A small sound classifier, trained from scratch.
Training: muon at rate 0.0028, 4500 steps.
Data: trained on read English sentences (LibriTTS-R), 147.5 epochs.
Rows from block 2 of a small sound classifier, named by matrix and row number. Rows with one number belong to one neuron. Each number is 128 + 32 x the weight over its row's rms, rounded and kept within 0 to 255. All counts start at 0. Numbers have three digits each.
After each neuron's rows are labels from the 100 clips, of 14848, where the neuron reaches its highest value: "loudest band" is the band of the loudest frequency at the time of the peak. Only what is clearly more common there than usual is listed. The data: read English sentences (LibriTTS-R).
# fc1: MLP up (model.blocks.2.mlp.fc1.weight, 1024x256), inputs 172-255
# fc2: MLP down (model.blocks.2.mlp.fc2.weight, 256x1024, transposed), outputs 172-255

fc1.66:102150116085131125139160050143140123102125144169145137124096144128130159158096136125155077080128079089099181071123115152156179052142123132160175130087112116137165132166126138146138129185057115164115090143117136121094057166132070135141106108182141124147
fc2.66:098102145211102143122111123078152148140163140107097126150133157204164140082126140119141151061132083118180077091114142162118105088103161084109085129168146167096157174126131135107118123090120126136169167131087152115144162127114150162129092103080130135111
loudest band: 4000 to 8000 Hz

fc1.336:139094122180192089102149121074097105102154141117148065033177156141188137087112126132156148131108132130083078129190128179116106210119107129178109106142153132128100137140149091068138162161157123180173106149094098113101102111120137064153132133145104135088
fc2.336:114151102135171130152110103150042123105135202088085133137072099111151109143157142159081131129101145121185170173136096136139114102122138107099193130157087121131108138110124087166077122099112097167174122114114135124114176134112167084067116111110166124143
loudest band: 1000 to 2000 Hz

fc1.304:128093109102128106133144157140203076177115127109122120069129136135111153131097176166121155145129152089141130138166094102172119102125160133116089105045164117181050110171136115163166118071127116191183104174140066113082166116143150144158085117129059156125
fc2.304:133131142103123126092117106143151095097127136156117134116126199138135122166183139097059115099112153151091069145101143120122158211099186113151115132130142096163183142095135155157081137128103111126165164119154132127136111153061099142117134170157177128144
loudest band: 2000 to 4000 Hz

fc1.374:155125106116114148129156145102153039143151136145128110166104148101149177128104156166159113148188100169147129099142114114140164088137096108125118114112170106145158091111153097119166119130054062139094116111119136117080131074089143062194120121148160122149
fc2.374:145108142165123186086140142097126116111141180112132130091168072133113136148171113146093107149104116137160124090081151091147095127078123156087112136095099124137116099166074130162032139080112131107140134072112122133142096077092132114174144153136144098134
loudest band: 4000 to 8000 Hz

fc1.713:117154161165149173189119141089117151116138107118063095116079187133137062073131123113101156080124104109135157154123083134103148139161099108142131166091186116152129199147105114145136111108166189175180087103125114076148094104168148121111099112107200143116
fc2.713:152088118162080096045116141131151151105141115149166138112147098087135161121131175109147160089106158117047123096146145135131130106148139107196171114157115135134146088094149135096163150117104129056099141092114129095101155162138124145150146136137068158084
loudest band: 500 to 1000 Hz; 250 to 500 Hz

fc1.575:123108070109123066148169040139175135166137127135128114125139105107148127157188119142176182132096114131137102081168196095086113137149196161148088124072162103083149125110151041160111118161154109115080186196136094147141134151150135105100198114148139132141
fc2.575:125108101097136144108122139155128106104105101093132125120148156136090124132103118115101108134083099161084117159135085133100165103128119149137114110075171164140169044174132135115129107062137126178104102086094085146143101137151090084157061117092106181161
loudest band: 2000 to 4000 Hz

fc1.289:061107094150192130101197184106102085138135148136134102165111107172082145103148101149116146105111118109149107121177155111178113111192123135062111143081160131153141128119058125201152082109173109150123054101055092122131164100142196134111124084137186076110
fc2.289:186147156127080123129165118216090124096120140045211144168168103152139080152142189133105110107117134114161139126067104142146092128130073126117179118128122189122087189127131113127136098125125146101169134073117144082190059178158110154130093143094123122123
loudest band: 4000 to 8000 Hz

fc1.332:166193099104142066135119076158116075139155123114152123154120168182144164192144109106092123104160127120160061124132139132089124165162144142123169092096204142146145145097171085091130173161178133160167052093154162153118129145096139112155161098114141164082
fc2.332:139141157050159135109181187117168166069144102137062187134122088097106147149132120110042103137087176162145112153137114103152115140140178111124051191154145120128081158169110075138138150191042089087046194196156126141105150158157120126132138141139106142115
loudest band: 2000 to 4000 Hz

fc1.362:130067136145138189176128153128149155135078135074122116120172215135140102173148121093114137103168140061156112185099180152102096211146154145077066102160133127143103154153149127133134140116068137125128124128146088104129134156160176142152166146155134136097
fc2.362:097059113122125112127129134109140107089170090155152126115061134162107137059075117116154077102130111092115115100171131144182141094151060134150104159079126130157067130147153096091110135138082109179089146154158180139165128148121082126133184129170209137162
loudest band: 4000 to 8000 Hz

fc1.95:095141199120116129157168074148133130111210122146111159131193182115117131135072143091099185075137105113140180143154087202079117128128068103065055140099162097155125102171170088183144161129106075113123139147147113158162100154084131153116181185098134129104
fc2.95:066136080095116133159119081227123152178109105106157065097146184138107124104169189095135094127086139101160147121154198114186097139116118160186124068079150086114166220075139139122129140150115126163120103083179082123098131097104139065168172191103099087131
loudest band: 4000 to 8000 Hz

fc1.328:096197082133098061160118141193121118148111123135143116137070122146183138061101123141103095101127061076158133169142153120127142074066136120151139140129149079132151144126180140132091098116141110158151101126095124115162128141130050140194148154145131094201
fc2.328:167115143126152121093097197111156101108088090158134135177097121117121138034099122146151154121128085055095103117185172103135184069132134114099105133134076114092110190111127124142101155136126119169158090162187100107147171123083153139165089134125179156085
loudest band: 2000 to 4000 Hz

fc1.493:140149137149087157172133135112121077133141144109062109122127147142173161108058161188175128199160110096144107179069133097130132153138080150119124155138092131123074119135125092111110116145097181074118126090140107164163144154112192071127123124125116175116
fc2.493:186131124126159143129138145082105133136153143080128074152103108148110119116119122168120134139074110127140143187171133101122112097141159188086156130144150115095125194139167113117106144108101113173114125181146070083105114104053168149168131097133143125098
loudest band: 2000 to 4000 Hz; 4000 to 8000 Hz

fc1.453:107091106120163118039066163156145088109148127123126149041087142126189121187145145098125147127157118111102172093138189110109118157111124179149176124134085103119182180121173105169128128137133150114155132143150135125080115053140161097101167123069084145136
fc2.453:129169107134159102171128138155129194178137139114107129127102055098095140136099109139128160105102125144124118133079094145176099131131151103167084130179141124159112130137092142134100151212188153197142137028150140102116224107102102101125155114120091129173
loudest band: 1000 to 2000 Hz; 500 to 1000 Hz

fc1.436:113052120178162124148117094137102115131125115139139121086183160099144102183131175182155195224096099108163170132071125080077185117149145154130151105162097129131158090158146104094141168159141132112121064122088118110138086144125163063118120171109113101126
fc2.436:106093120157180058149212169144188093093138154165142141104123126151189105084135108095044154173125115172162118142177123120129150079128095161111075118140107153138120135173158128121112085146137092137164152094124064119123115133078104096140126148120083154059
loudest band: 2000 to 4000 Hz

fc1.150:109151093131135155147122058111129157110205197096163171130116133123109118179197215101134127103097136124109116151063091131140111135161150135170087103120106114107189062147189156122211087139135162085108145146118076109078126177089165105196138124210138127138
fc2.150:114129172141098191167134112122191151156169089155056112112116192105151184129081139130141117081112149136166178121118110177132120141108132106106129163137053160134126112153133173161155088129158106135129122149141090134149136123131121097155137182128131140145
loudest band: 4000 to 8000 Hz

fc1.267:183100116114083127207189125122172143162141186103101111141184127111120141109106065158181099127151176112143116147188147127128106101121160160197129117145088108080150139176144173161092090170117143137123103172118169148082151133078139140082135121125172159111
fc2.267:101137153160143125101097171078128133163114110118165050181159148120157111200158145113122153143126088158073101066122146138112156178141134131083172153131071081097115111105119156100159121113153131092103106092157137120110138099157112119137072111092100067161
loudest band: 4000 to 8000 Hz

fc1.352:150118176165131118128121068113094095129183084122187127143114105171162147166123083111109107099099168118137204108070177104136145115114126135161082163091130184145110114100140129167169112154128132136107070195103164158130154110109080104109150109144135156137
fc2.352:153088060159119110112174157203154144167061164175098092095165106109105136160141149137137174049085129068117094107139045127089140138080100169148171105094099143087154136080152166152104122161166125146132135123177180146145115172144104074125094136153096143094
loudest band: 2000 to 4000 Hz; 4000 to 8000 Hz

fc1.168:175092158123112146143171181118031107150088101115141100136167143126178171156107127147119114114143111080181101162153187106111127095123121118140109158144086188128146135098169145162131138175178079130061132095102144171130097139139083136099086167137122160138
fc2.168:115122099192091179168104096137116165133104178134149184094089095100091093123131095126122154138182131089118138087194116152136121145126143112089136115111111122180147122104116136158118176123170064170158061174143124110092128069167092114175103164147117124112
loudest band: 4000 to 8000 Hz

fc1.61:083165121127144195115114103135127126145126185117188118128159088129138115078143121088094177105060212135081174121082170071164120082131095156134163114123101094109176148165082105178109139120094168085204070120127175097154116111201151116156133121128149149076
fc2.61:150141113099146185080092080126116126082131127126141143115139157129158131094102107155088139118178125105191128193124119171149111116137109099116130090115217175105064138134164129107062112109167127148091144075098156084131164165118160149159167114112128134120
loudest band: 1000 to 2000 Hz

fc1.404:140082140064167204146166135125174132120164110207099090154148091120186119194207123153132147150097176148139129193134145175068154169123159134121134137062088132102164126120118095115062154135159120134159069130103166119106143133171120065142173111135105117147
fc2.404:125120102117114090111104130094108116080151140103136133140128120164144120134105140091102193187120070123089169095104176103136127105131171146146080153127118095162124173085139140155085107090134102172124101116152114091174135152099078136109160138053114201078
loudest band: 1000 to 2000 Hz; 500 to 1000 Hz

fc1.271:063079158139115088101119100162171119127165197161062146122190140117103110114081165090216120111134154146111090105089132166127118149089134160161157118145078148129096181089149114144114113164121121108097116153094134125105152060119210189101143146117124122153
fc2.271:106100110123196091125143153144171108124112126126153134163043111157109171106147121145139137098119149179079093162152111064203129103176140162122073122115136117170119075118160087133075163140137112092186108153147089095114090148182174132082158137091106075150
loudest band: 1000 to 2000 Hz

fc1.40:137121072164168133134137143120112183096120162106115157166136101169126049173162156125184194083103169138136117131098129131160138091088188153191160169113081129150091148148117137131136176087078138115142087154126124135039167171086128084143144091201131103071
fc2.40:138148127099092126128121103148114109109137122134165099099130135149143156091130113130117143187069167095107062077107091079098120125111122162077146140114119154151144150158091155134137119148150161089106168086141175113091114109153115111082118151098169150198
loudest band: 1000 to 2000 Hz; 500 to 1000 Hz

fc1.547:195136122086075119124173110137154125090119111131152157120080105157205172142172079140136135141120154139128094131140140162135138131107188089176130109119137160115139200168108142126120131158123140179140143082070072177116129154105113075124097120100090143120
fc2.547:133160080131098095094101103061130150147102094119175121145161125112190160131146159132178187160126087165147138121087190132090130162112129126144134212127119129096141172102136148096117118122132151185156147132102134093142074116179184154154113111135091123169
loudest band: 2000 to 4000 Hz

fc1.592:138139151114142153113106141118110104149069143146092069151168220169145080106104132174145097156089119082087155164078126173115153175167150109129136146058099135154126080126161174122137084163107185166100085159097139141165119173175106154155102145148089128184
fc2.592:130129181133140152130182092115065107074089137139169133140090113109145126120094159116143124076121116182133098127200159106179103135146140117082181177206154128133095167097123120087160101136057123174174159161128128124076121139055090107145080144095163102108
loudest band: 4000 to 8000 Hz

fc1.675:099135118116105110119160176139120105153139138053133097129157161156132153150148126140104119110107169125128135075099144140036130140151173148085148111102069132168119063160148113146139119100112110134129080121090152149093157137048182118179138207126115167122
fc2.675:194167124106132121124077086148076048102116156102089143122121171072141169118105155136112160124116109178061138060138144053105108088123129113153166111157090098125178153096104116132100109128178106112157111074150108143116139136119141104129144096156149126124
loudest band: 4000 to 8000 Hz

fc1.600:122116139174104184110095119102195125093211123142061097128084101139118159133141116129134162094173081181124083144113094090101144072246123183150157147130056138115091151098132128114164168149149130112154201173114164151141177118130150128119128123137084079100
fc2.600:052148100140172115156177110125123098108172127126109156155146115100145088164100121163155137065098134110091136164093170161157116106092122121130130143164080163120137126159043117118091126164189067155118155086151074109083120178131105091105134099131108144186
loudest band: 500 to 1000 Hz

fc1.62:156102095058127134108107065089126080124149150110073101134071141194128177150048108151122115129088080160173163130108169159160104125096078143116153149060162178159145197124153121123103101100148131147156172122119116154083173095113085104170140139169132182229
fc2.62:129079139169133121141198160152039104119089148104073151159095127121134099131122139110085099138098106137117126107093133156104178122067201125141192098105132067139184140162134119135162111172105115106158166174140130078077100088120112166142135063126203194143
loudest band: 500 to 1000 Hz

fc1.738:112134128067137130148082171110106146148086145164163099174147197179158159114070081088121173143121061115118124064051172079119134100061165175161156104121175179154153143100117139192163092156113150108145171153085078117087129044102134161139144123163128126095
fc2.738:117145100153107144107149130161107102171095083128119120139123161129117230079137111126158097175144132120209161104237115040102096125182140099172093097083110152172102109170094130084112131089174117128150110114131149185130084096078123117119086104093084138123
loudest band: 1000 to 2000 Hz

fc1.170:201098105069144169114172110141166142098113102169130132127146119172114150148137091110127075128140105085143200090185093187131162175144117130105113135063145124148151126149078078084170144114157150058122057154125083131048137141125125130082111123074180161133
fc2.170:124188076114106128112156084139084154126136083109088184116148151115122128134206117096135139119075187147130070088140112112122131134118157127126127090139088155103103150140151109151154113125153145091095110186081149128120101126128088067104148097102150124104
loudest band: 500 to 1000 Hz

fc1.264:125125169125061083151130072138197098123170113170114124160133138148106114116139110076099142160129158184121137124083148141162115111161121122130071154102071096052154104130103165108155171122110121157057099113186151144148109135202095116173147128133167144153
fc2.264:128148158172139130159146130151211161103125140127092151124131175069052115176156169088107158150095114137126155157183141144127122079161065107139116137092068103158143114163162145183135146128179141159135140178115077122089123079135128120125127055146082111078
loudest band: 4000 to 8000 Hz

fc1.451:111106114111142184149141161130143092114170118145177086112143138103102119176165153062138094163123153110162111140152170169146145065148205135077105088030107119162111069126151171071177140139207122176150085090150078098119139170130110122157077126133177119108
fc2.451:127127096130131057145156103134161086102118155083143116086082098143120155139117126120129132074158080150092147153099133133095050149112119182163187147158167134163161148129094084177096149109155129167106128128156138135134129141188116114110150128099148204162
loudest band: 2000 to 4000 Hz

fc1.274:153082213136078134086106150082121134180113088096092122130160096152137200149083150123130190156155118161142185176133182112116168119151103087136163101122139074137129088165156076118128140156157140071076117179180120158150104126133157080106127134086077166165
fc2.274:172066067096150152141135083166089156166140107123160152083178154120074134151205101137112143144169132141135141076140091117152174106071172115145142118162119137095099096080085081060121098156103119154060182092101177161126142148147160157081086194089136126181
loudest band: 4000 to 8000 Hz

fc1.477:131121060143178103131148152173158102119101134104145082160133198129076112103101106071181188165114139193088172101162112169097089140114140109162165125065085138116120137124159107101150149172102149114165116140145088147080163080142137148107094162173146095086
fc2.477:104182069137109151149096156143146094109139136076170097118099127080175175090077164134102133078162126094184076042117118172192079099149128151121108134113117140106202148170144085108143123116072146134138084090081154112160112134083138160143025149093104146143
loudest band: 2000 to 4000 Hz; 250 to 500 Hz

fc1.622:124207167065114083110149098118112152108103135140155139129161155155141089119127155146122120129096105140073060146160140061101124143153099122089155142170158145137154120090116143131050179107173111155050129132150130139103109093138075102085112107071164135170
fc2.622:124124151136150122124138181114196118082127170105189130136106096120119223126123113095104119086151134099152065113170143179103085143140196138130100127136133155115120149117158150141105130172145125147137136125118153125134133123149186160178203176140083091118
loudest band: 1000 to 2000 Hz; 500 to 1000 Hz

fc1.340:168142093089125126105140156149124094110076108073123089101146076150148129096132180158072116111187112097139144185141156112106118112112145158090091122082163104139134123147140105119164136162077166100146103131179122162100110111088093143192137104125152200115
fc2.340:126095101120079154089117117116069116081122160092102048111156100115151156138093163153157116162136166073117125108118145161103134093109137140096160173114129135081125177127109099127162117115151125124144083115097123131126192124108083158107118114074160116076
loudest band: 4000 to 8000 Hz; 2000 to 4000 Hz

fc1.111:119201117164137173124145051101054114129124132074127090113105113177179116131135112149163139124089115075124139164125100067137097105082160113076078087138075131091213135158103178150149068174060093191127159079103155152142177091071099136094075159155131172107
fc2.111:140158179148110159145139099127147104165111182132136111129131108109130159087122133067060103104126100119106090093172150181118107106116076129154136192172155121120108176095129129130155135069106121121117151163148109158072147118039101054145139135073090146171
loudest band: 4000 to 8000 Hz

fc1.569:168125103089180149105129220146097120132131121153137141168133090105109104188123058091120194153114158116080112112102133110157184117170124120111125164129104143108194132122110149101101139133111135146191139122090115133096163145127154144114111110108134167095
fc2.569:145152119106102117129138133100139141142142101146135113097133162109140113064119130098102168141185130149131138138129114111179091179049171168201168143150129102155106195097167089143123109096153139129120087147120189177154123161115147107150138222127141124143
loudest band: 1000 to 2000 Hz

fc1.314:115143092089148180108114133152127132108126133067112090159140096174102090122108119133111113103091120136141123088140125138122108109115209153122189130038119121082120181100093142188163147178098152094132073126112122150151126122115127127104104095156127099100
fc2.314:176146124155164155121103135113120142129101163100135102097088134144142106146115133192085130103144116186146125083118147145113157121129157152187137137095105141101105118166161128127126105131089153078136054132129076114079127113075138082085132122168195170091
loudest band: 1000 to 2000 Hz

fc1.714:144115097112080125129141110088152163115190180101098158115096073142125152085077199078136122109168116120096114123091118109064130120067136128139180117158124137171184189148136126153165187137134089168155132150160089114133110114120102172154132163158146063117
fc2.714:143141198165138122069117163160106142166098101162183169144109140126128133136105101166138153127114156165109132153149168114179143124118149144129150105131122109152076084105084084105129109161089142101106105063130107147105095153165148113146116113126131117154
loudest band: 250 to 500 Hz

fc1.683:138159133090132149103111086133135107135123091116110078093183150124108098095158100178122139143170119090073128092130128105133104122070093121110140137089183140185108095162073144124168191161080180107133159112136078137126094142127054145148154155112139086154
fc2.683:112120113117103130166140130197227165145125079173117136164138080106117113141140129164081111169085110091170149160121132151119124152126119148196128205121114202111099175127118193147147175127167073057114132104145157072139170129094200096115087088174095141165
loudest band: 250 to 500 Hz

fc1.551:115171138151154110136137087142065118182134134129145094112140120126103150131145094147118101138091134148097134121114183079165183127116184164122113127143181039087132143143119139115165079116119123145130120093108116155169191147172126166112140164164124103108
fc2.551:170163133148177075134122060129175123190167058136099117206143145176211152098118165126142099143071138096121126124133163144098106117099116152135036142129125083110180111185154094121137142173126171153118163141121122128108156115168127149079138149101102118143
loudest band: 2000 to 4000 Hz

fc1.671:135136109078143157128137152103094134140096145093113193140213122159164104105141131159077068126187121111121164086096212167193133170164129207126119097097153121151203175133110162118101093149083101128151121096122097153106187117204099105142120131139161124130
fc2.671:108150148131082159127102117128105189146169133062129034133066143082126134083164070119138117121147153138144094149152150138080119131092108145180063151176106123074139116133102118157145198107092131040131137128091071101128160114140116207078095126166161212134
loudest band: 2000 to 4000 Hz

fc1.497:114095098125148119133145135039102127135088102183106133192149135111135178218099144125159100133154162138127148120096117079124116142145105136153098103127087135166121124095167063158134131151177153123140144103139100111143179138123175170048097124153076129163
fc2.497:108073100124093114127171117182141113117135148147147078169063154112117069133189119095087090136133117080108120179151130115133104088117132205169155115175132099087211164155121172168108141140153099176110167153142182128121139136160104038147147151121121118093
loudest band: 2000 to 4000 Hz

fc1.504:162137157134148130148122127176097179057112144115071172160161125137116104221108182142182081103110119118170170119079132103159056128086131140096101131172142137086146090108184172152127099080114132154116070153155102119163181100150168100173071122137141172135
fc2.504:123078157129097087145182173124150174182111140134083080109188167136110129139113152168115059186118133123121108152126138150121154105107104133187085223176101067107178118099096149175125198121111109077124137120122064084110184111122182117165104117088143144122
loudest band: 4000 to 8000 Hz; 2000 to 4000 Hz

fc1.293:175160142141093120129192126166159035180154176174084050112153047144121080099124143150156142119119117111127153146116137110127080140151162083112116113073191142171156146133162148121118148111105168210143128131182123079123130167184121043163126126108129127150
fc2.293:113176092077137124122154146147135183088172129141144138113139137108114120182149154150068154141130125116132094132135112149085157088058138162118182140194131080101142106116130089078158077087136144097135167164088074090089141115063130208112061144138085167137
loudest band: 4000 to 8000 Hz

fc1.691:143099203083101107166171108136087184103121067047157172173143153109159113092161166155116176151111118100130183165153118110167159088182130134199148146142113104166144053120097139141118141068200131148109114135106118152092137153141124076159116093141083152131
fc2.691:168106058186112196101106151197161126094142130158120138047126131135127150175066200178119113161091091151197105155116137101139160108037112063099105135115146175134162135171112137149085108130095164166099167146114154145085162100082094107165180132126128183162
loudest band: 250 to 500 Hz

fc1.189:146065133187152141170160127155164085063131186156130099149105098171095144163167108117137157131156100084150181118112138144106154088087103125150119086210100088088192136180115168126149181112082052192120080133150111148078118109121120119121130142150137107069
fc2.189:146080155064145100166111115185101170145105123116149145137081100166092146135079160172124128143179176105112109130108085113139089099138112135064165119067191108112108096136105103165110126118161144127121143158178121076162107126121119106053089133034139159174
loudest band: 4000 to 8000 Hz

fc1.36:133144095153113103098068165115120141146128109191134137083153114136091186132112115146093129092136028100124103083125113098112088136132107115130164121148130117079157093201122116120128106205067106131133086175160164118121103182139079155154076188156173128138
fc2.36:171145163156094121114140113154161195134125141114172105169131100084113104093169116157135160178123145098086109076124147107197119153130120093097151067119103141195108122136133060154181102097131126121097128108149140139105150127159178156123155110126165088127
loudest band: 4000 to 8000 Hz