{"model": "sound classifier", "dataset": "read English sentences (LibriTTS-R)", "train_examples": 15625, "gain_aug_db": 6, "noise_aug": 0.01, "n_mels": 64, "hop_length": 640, "input": "log_mel", "spec_augment": true, "win_length": 400, "targets": ["voice"], "num_classes": 2, "arch": "vit", "norm": "layernorm_no_bias", "norm_position": "pre", "activation": "gelu", "mlp_ratio": 4, "head_dim": 32, "fused_qkv": true, "bias": "none", "qk_norm": false, "parallel_block": false, "inner_norm": false, "moe": "top_k", "num_experts": 8, "moe_every": 2, "expert_mlp_ratio": 0.5, "experts_per_token": 2, "shared_expert": false, "patch_size": [64, 2], "layers": 6, "width": 256, "positions": "learned", "pooling": "class_token", "label_smoothing": 0.1, "loss": "cross_entropy", "residual_init": "scaled_by_depth", "optimizer": "muon", "muon_scale": "match_rms_adamw", "lr": 0.0028, "momentum": 0.95, "nesterov": true, "orthogonalizer": "newton_schulz_5", "adamw_lr_other_params": 0.0016, "grad_clip": 0.5, "steps": 4500, "batch_size": 512, "epochs": 147.5, "lr_schedule": "wsd", "decay_fraction": 0.4, "final_lr_fraction": 0.01, "warmup_steps": 900, "weight_decay": 0.1, "adamw_weight_decay_other_params": 0}
Rows from block 2 of a small sound classifier, named by matrix and row number. Rows with one number belong to one neuron. Each number is 128 + 24 x the weight over its row's rms, rounded and kept within 0 to 255. All counts start at 0. Numbers have three digits each.
After each neuron's rows are labels from the 100 clips, of 14848, where the neuron reaches its highest value: "top examples" is what is common among them. Only what is clearly more common there than usual is listed. The data: read English sentences (LibriTTS-R). In brackets: how many of the 100.
# fc1: MLP up (model.blocks.2.mlp.fc1.weight, 1024x256), inputs 172-255
# fc2: MLP down (model.blocks.2.mlp.fc2.weight, 256x1024, transposed), outputs 172-255

fc1.461:128133156117143129171137093143169098131164109125132180109147156132133151106149123091117149132156089098119134124138100120119129146165186126140113174140099111105140107162113139106111104131119141114086125142147124131143139156164121128119150154065120203140
fc2.461:099058115130166128068129106132189150148118162164109096144092153108117146180151158144152114115103136132106122144132129180119162125117135100139090147129121162104169114123149085095149153141105124144110114141154117179125152103103156083136168106167089118101
top examples: voice: female (100)

fc1.557:091133128118123164121140131150110149148141132116133134119091129105182116129151110107100162146142195143119130125087154118129119095137110144155113137146090071116173096145128104144101131164135130152139120111159100153128112136153121157147104115118113159118
fc2.557:156111120116148163127136087111140146141117145153123170122171131150062062149065143104142097122143172092102133140152114162125117141113183132123139105160127148153150141127125138119136118113105138103126138127141160092113127173141138160087125112103130163079
top examples: voice: female (100)

fc1.612:127099134137140154126135128145141152127132077095097107123144114104116098119134139168101154102103128117163102131119133126098101137131113125149131129131126138099139136122136158092129147166095123139158156095106191148118156147106114043150153114152135147138
fc2.612:162137085108109112143166121146144114102113142128169127143104138154119140141159161112141102166151140115113162115146110145150144094075160090114128138142150088131143123131127110090107065119127133165123139117106110097101101127160133106134146130121082108145
top examples: voice: male (99)

fc1.706:138099103193105124096149105125121134132094151090121127158075132130145151136147096161107113148108145170108131143181132134133120113172125149143152088151158113103156114111131137125119199163089114126164132125153143161124094099084100111138095102106162123137
fc2.706:150151115125151140142110146125119090129115130167153121131164139141144104139124119143186128138147190104090109089097117099098105145108146154148079143141091144116097132121146119121095178115158083093135099086131071168125160106147145103113152116108073143101
top examples: voice: female (93)

fc1.240:158131168125146126142160119119118136111097098135170072128087174154123097152146145125127093117138121143122116120109143119100130117111126139099119154135141141113140161105153104116143143138110121103142097193135139160120143134108100140131118131110124094150
fc2.240:139109117114151084155145116138126124157099129110130110118128112149116129075095149115112107117099140103159139130132132178136131137123134062151119122128145143146121115128192147121128160094125111125132162134099151105142109124150105103115127132159148132129
top examples: voice: male (99)

fc1.521:098157122160127124141102085104164134109140118132117055143100138134111138112131111155133102186122109113121094121176128182141101101158125134143099211125154120104150098111147149144120101192129136148122109106137114100127106130138103138113102142141099076136
fc2.521:116109120142120159124131149165125142135093106107122099074148138124140126128119112132163145136095174150123177148149097122111151127145159137113113104172125099118112144149145080160156120106143101137154099144123150120154147132138142116102126152070099163097
top examples: voice: female (100)

fc1.369:112137128149141070128116134132140156122089116067132150126108135143139148079081147118097109129186134083129170131140126113114154143153126138085131090114138126185130102086136143143146104153088141097101162190127159123093111093140138133156132171147123104123
fc2.369:107103152156115144107137139159078149113142134129151094125107093173113135148115118153109138107130107166122092096166116113134138118101170089099108142111119132121163144109117155101108094162076116156118103090125114148097122096169132114106151129146155152057
top examples: the word "you" (32)

fc1.685:079120183141130100134111141110123132123115123137145108170154148098120178126142132110135128154121162104148115177121092137117133164152121106137085151121127082127148186130129094132141122123133103126121092106124144136137181106147131063133118120156126105155
fc2.685:132106103136124154100132122152115117138153066101170097115111127126071145186108104156116122072125137148118141097120125094185097126144141087112102148139156116080134154090111113147135129110166126129162152146125128114174121129167143143123151139120115136125
top examples: voice: female (100)

fc1.741:134128154096112153128175097128144127143131157118122103141095136124130136124083146116128180132147110104155142112120156107145130171112134116121144129156116149134138129131142111115165149126086129126118128138171128091116142142107125110151118120102132091070
fc2.741:120107130175152133177144132085104133148125127130186134113136121122128166188151165098133127108127152143123090195086144104118112122189076109139102115172162107141144101112101117159116144142138134082115133109143098149116135143159135142130142102129147159135
top examples: the word "he" (40)

fc1.489:099128158136150106136155131138144120140085168088121144147131141137152142094120141195094132150142124126115124154065126098100112122095095126117109110109107129108131136148126154141153154087133163129106128164179119103124126135153121167116098176096139139169
fc2.489:128148127117156136136155143117141160143143085145128098164124076193129108089163119113109121064121116142142145117150108143156152128123115112115125148135138109119150128133100151121147131146125129126133138080084129176123103099089151150130155138116111144099
top examples: voice: female (100)

fc1.372:132132108124117091160110097128164155082118161170132122134103158083149166160136161139110074162131177144118129142123072139132149136110143132137133140153105125127124084158096183114127114110101113170105156136137096162168155119138109129153109131159154154132
fc2.372:157116111111145144123104130119106142150140153153079137145109102113117107144099158098124169115171103145148136120150190130139132125116111088147187127131125134111146118158147078090128139141100096149140143173174079151144135129157158104080194107145130111135
top examples: voice: female (97)

fc1.70:115097102131114116095098125127143110120108101129124139135118112095095123138097086126153091158134092109146139180131095169114143162100148120157152140165154129187122145105123158168162161100135150125131129143135121127128118150136159141127133129137152149115
fc2.70:158095141156124113148121126126153103116166115137137122099154117118133154128116118088155130107119120153118174119125125117111142125115113129100150099129121048111146141120129104121137135129147128168151138138130101196128125112148156161123077138090106138117
top examples: voice: female (99)

fc1.155:101113139135080179154150118104140173115118121114157132131155171128128092105160153094119167061133127086145128122174119124134104130093147141124114158127085110127128124112097121096110120124132158108091147088125148120158120108135156135134100093128156131137
fc2.155:153118129141120123151165091098138119131123123083141135093139068120114151138113117118141114101097170128132116154128081158119166112138137129108092113118092112162142133166118159141138160156115160149150162108111146099116122140095101110134124138118107176166
top examples: voice: female (100)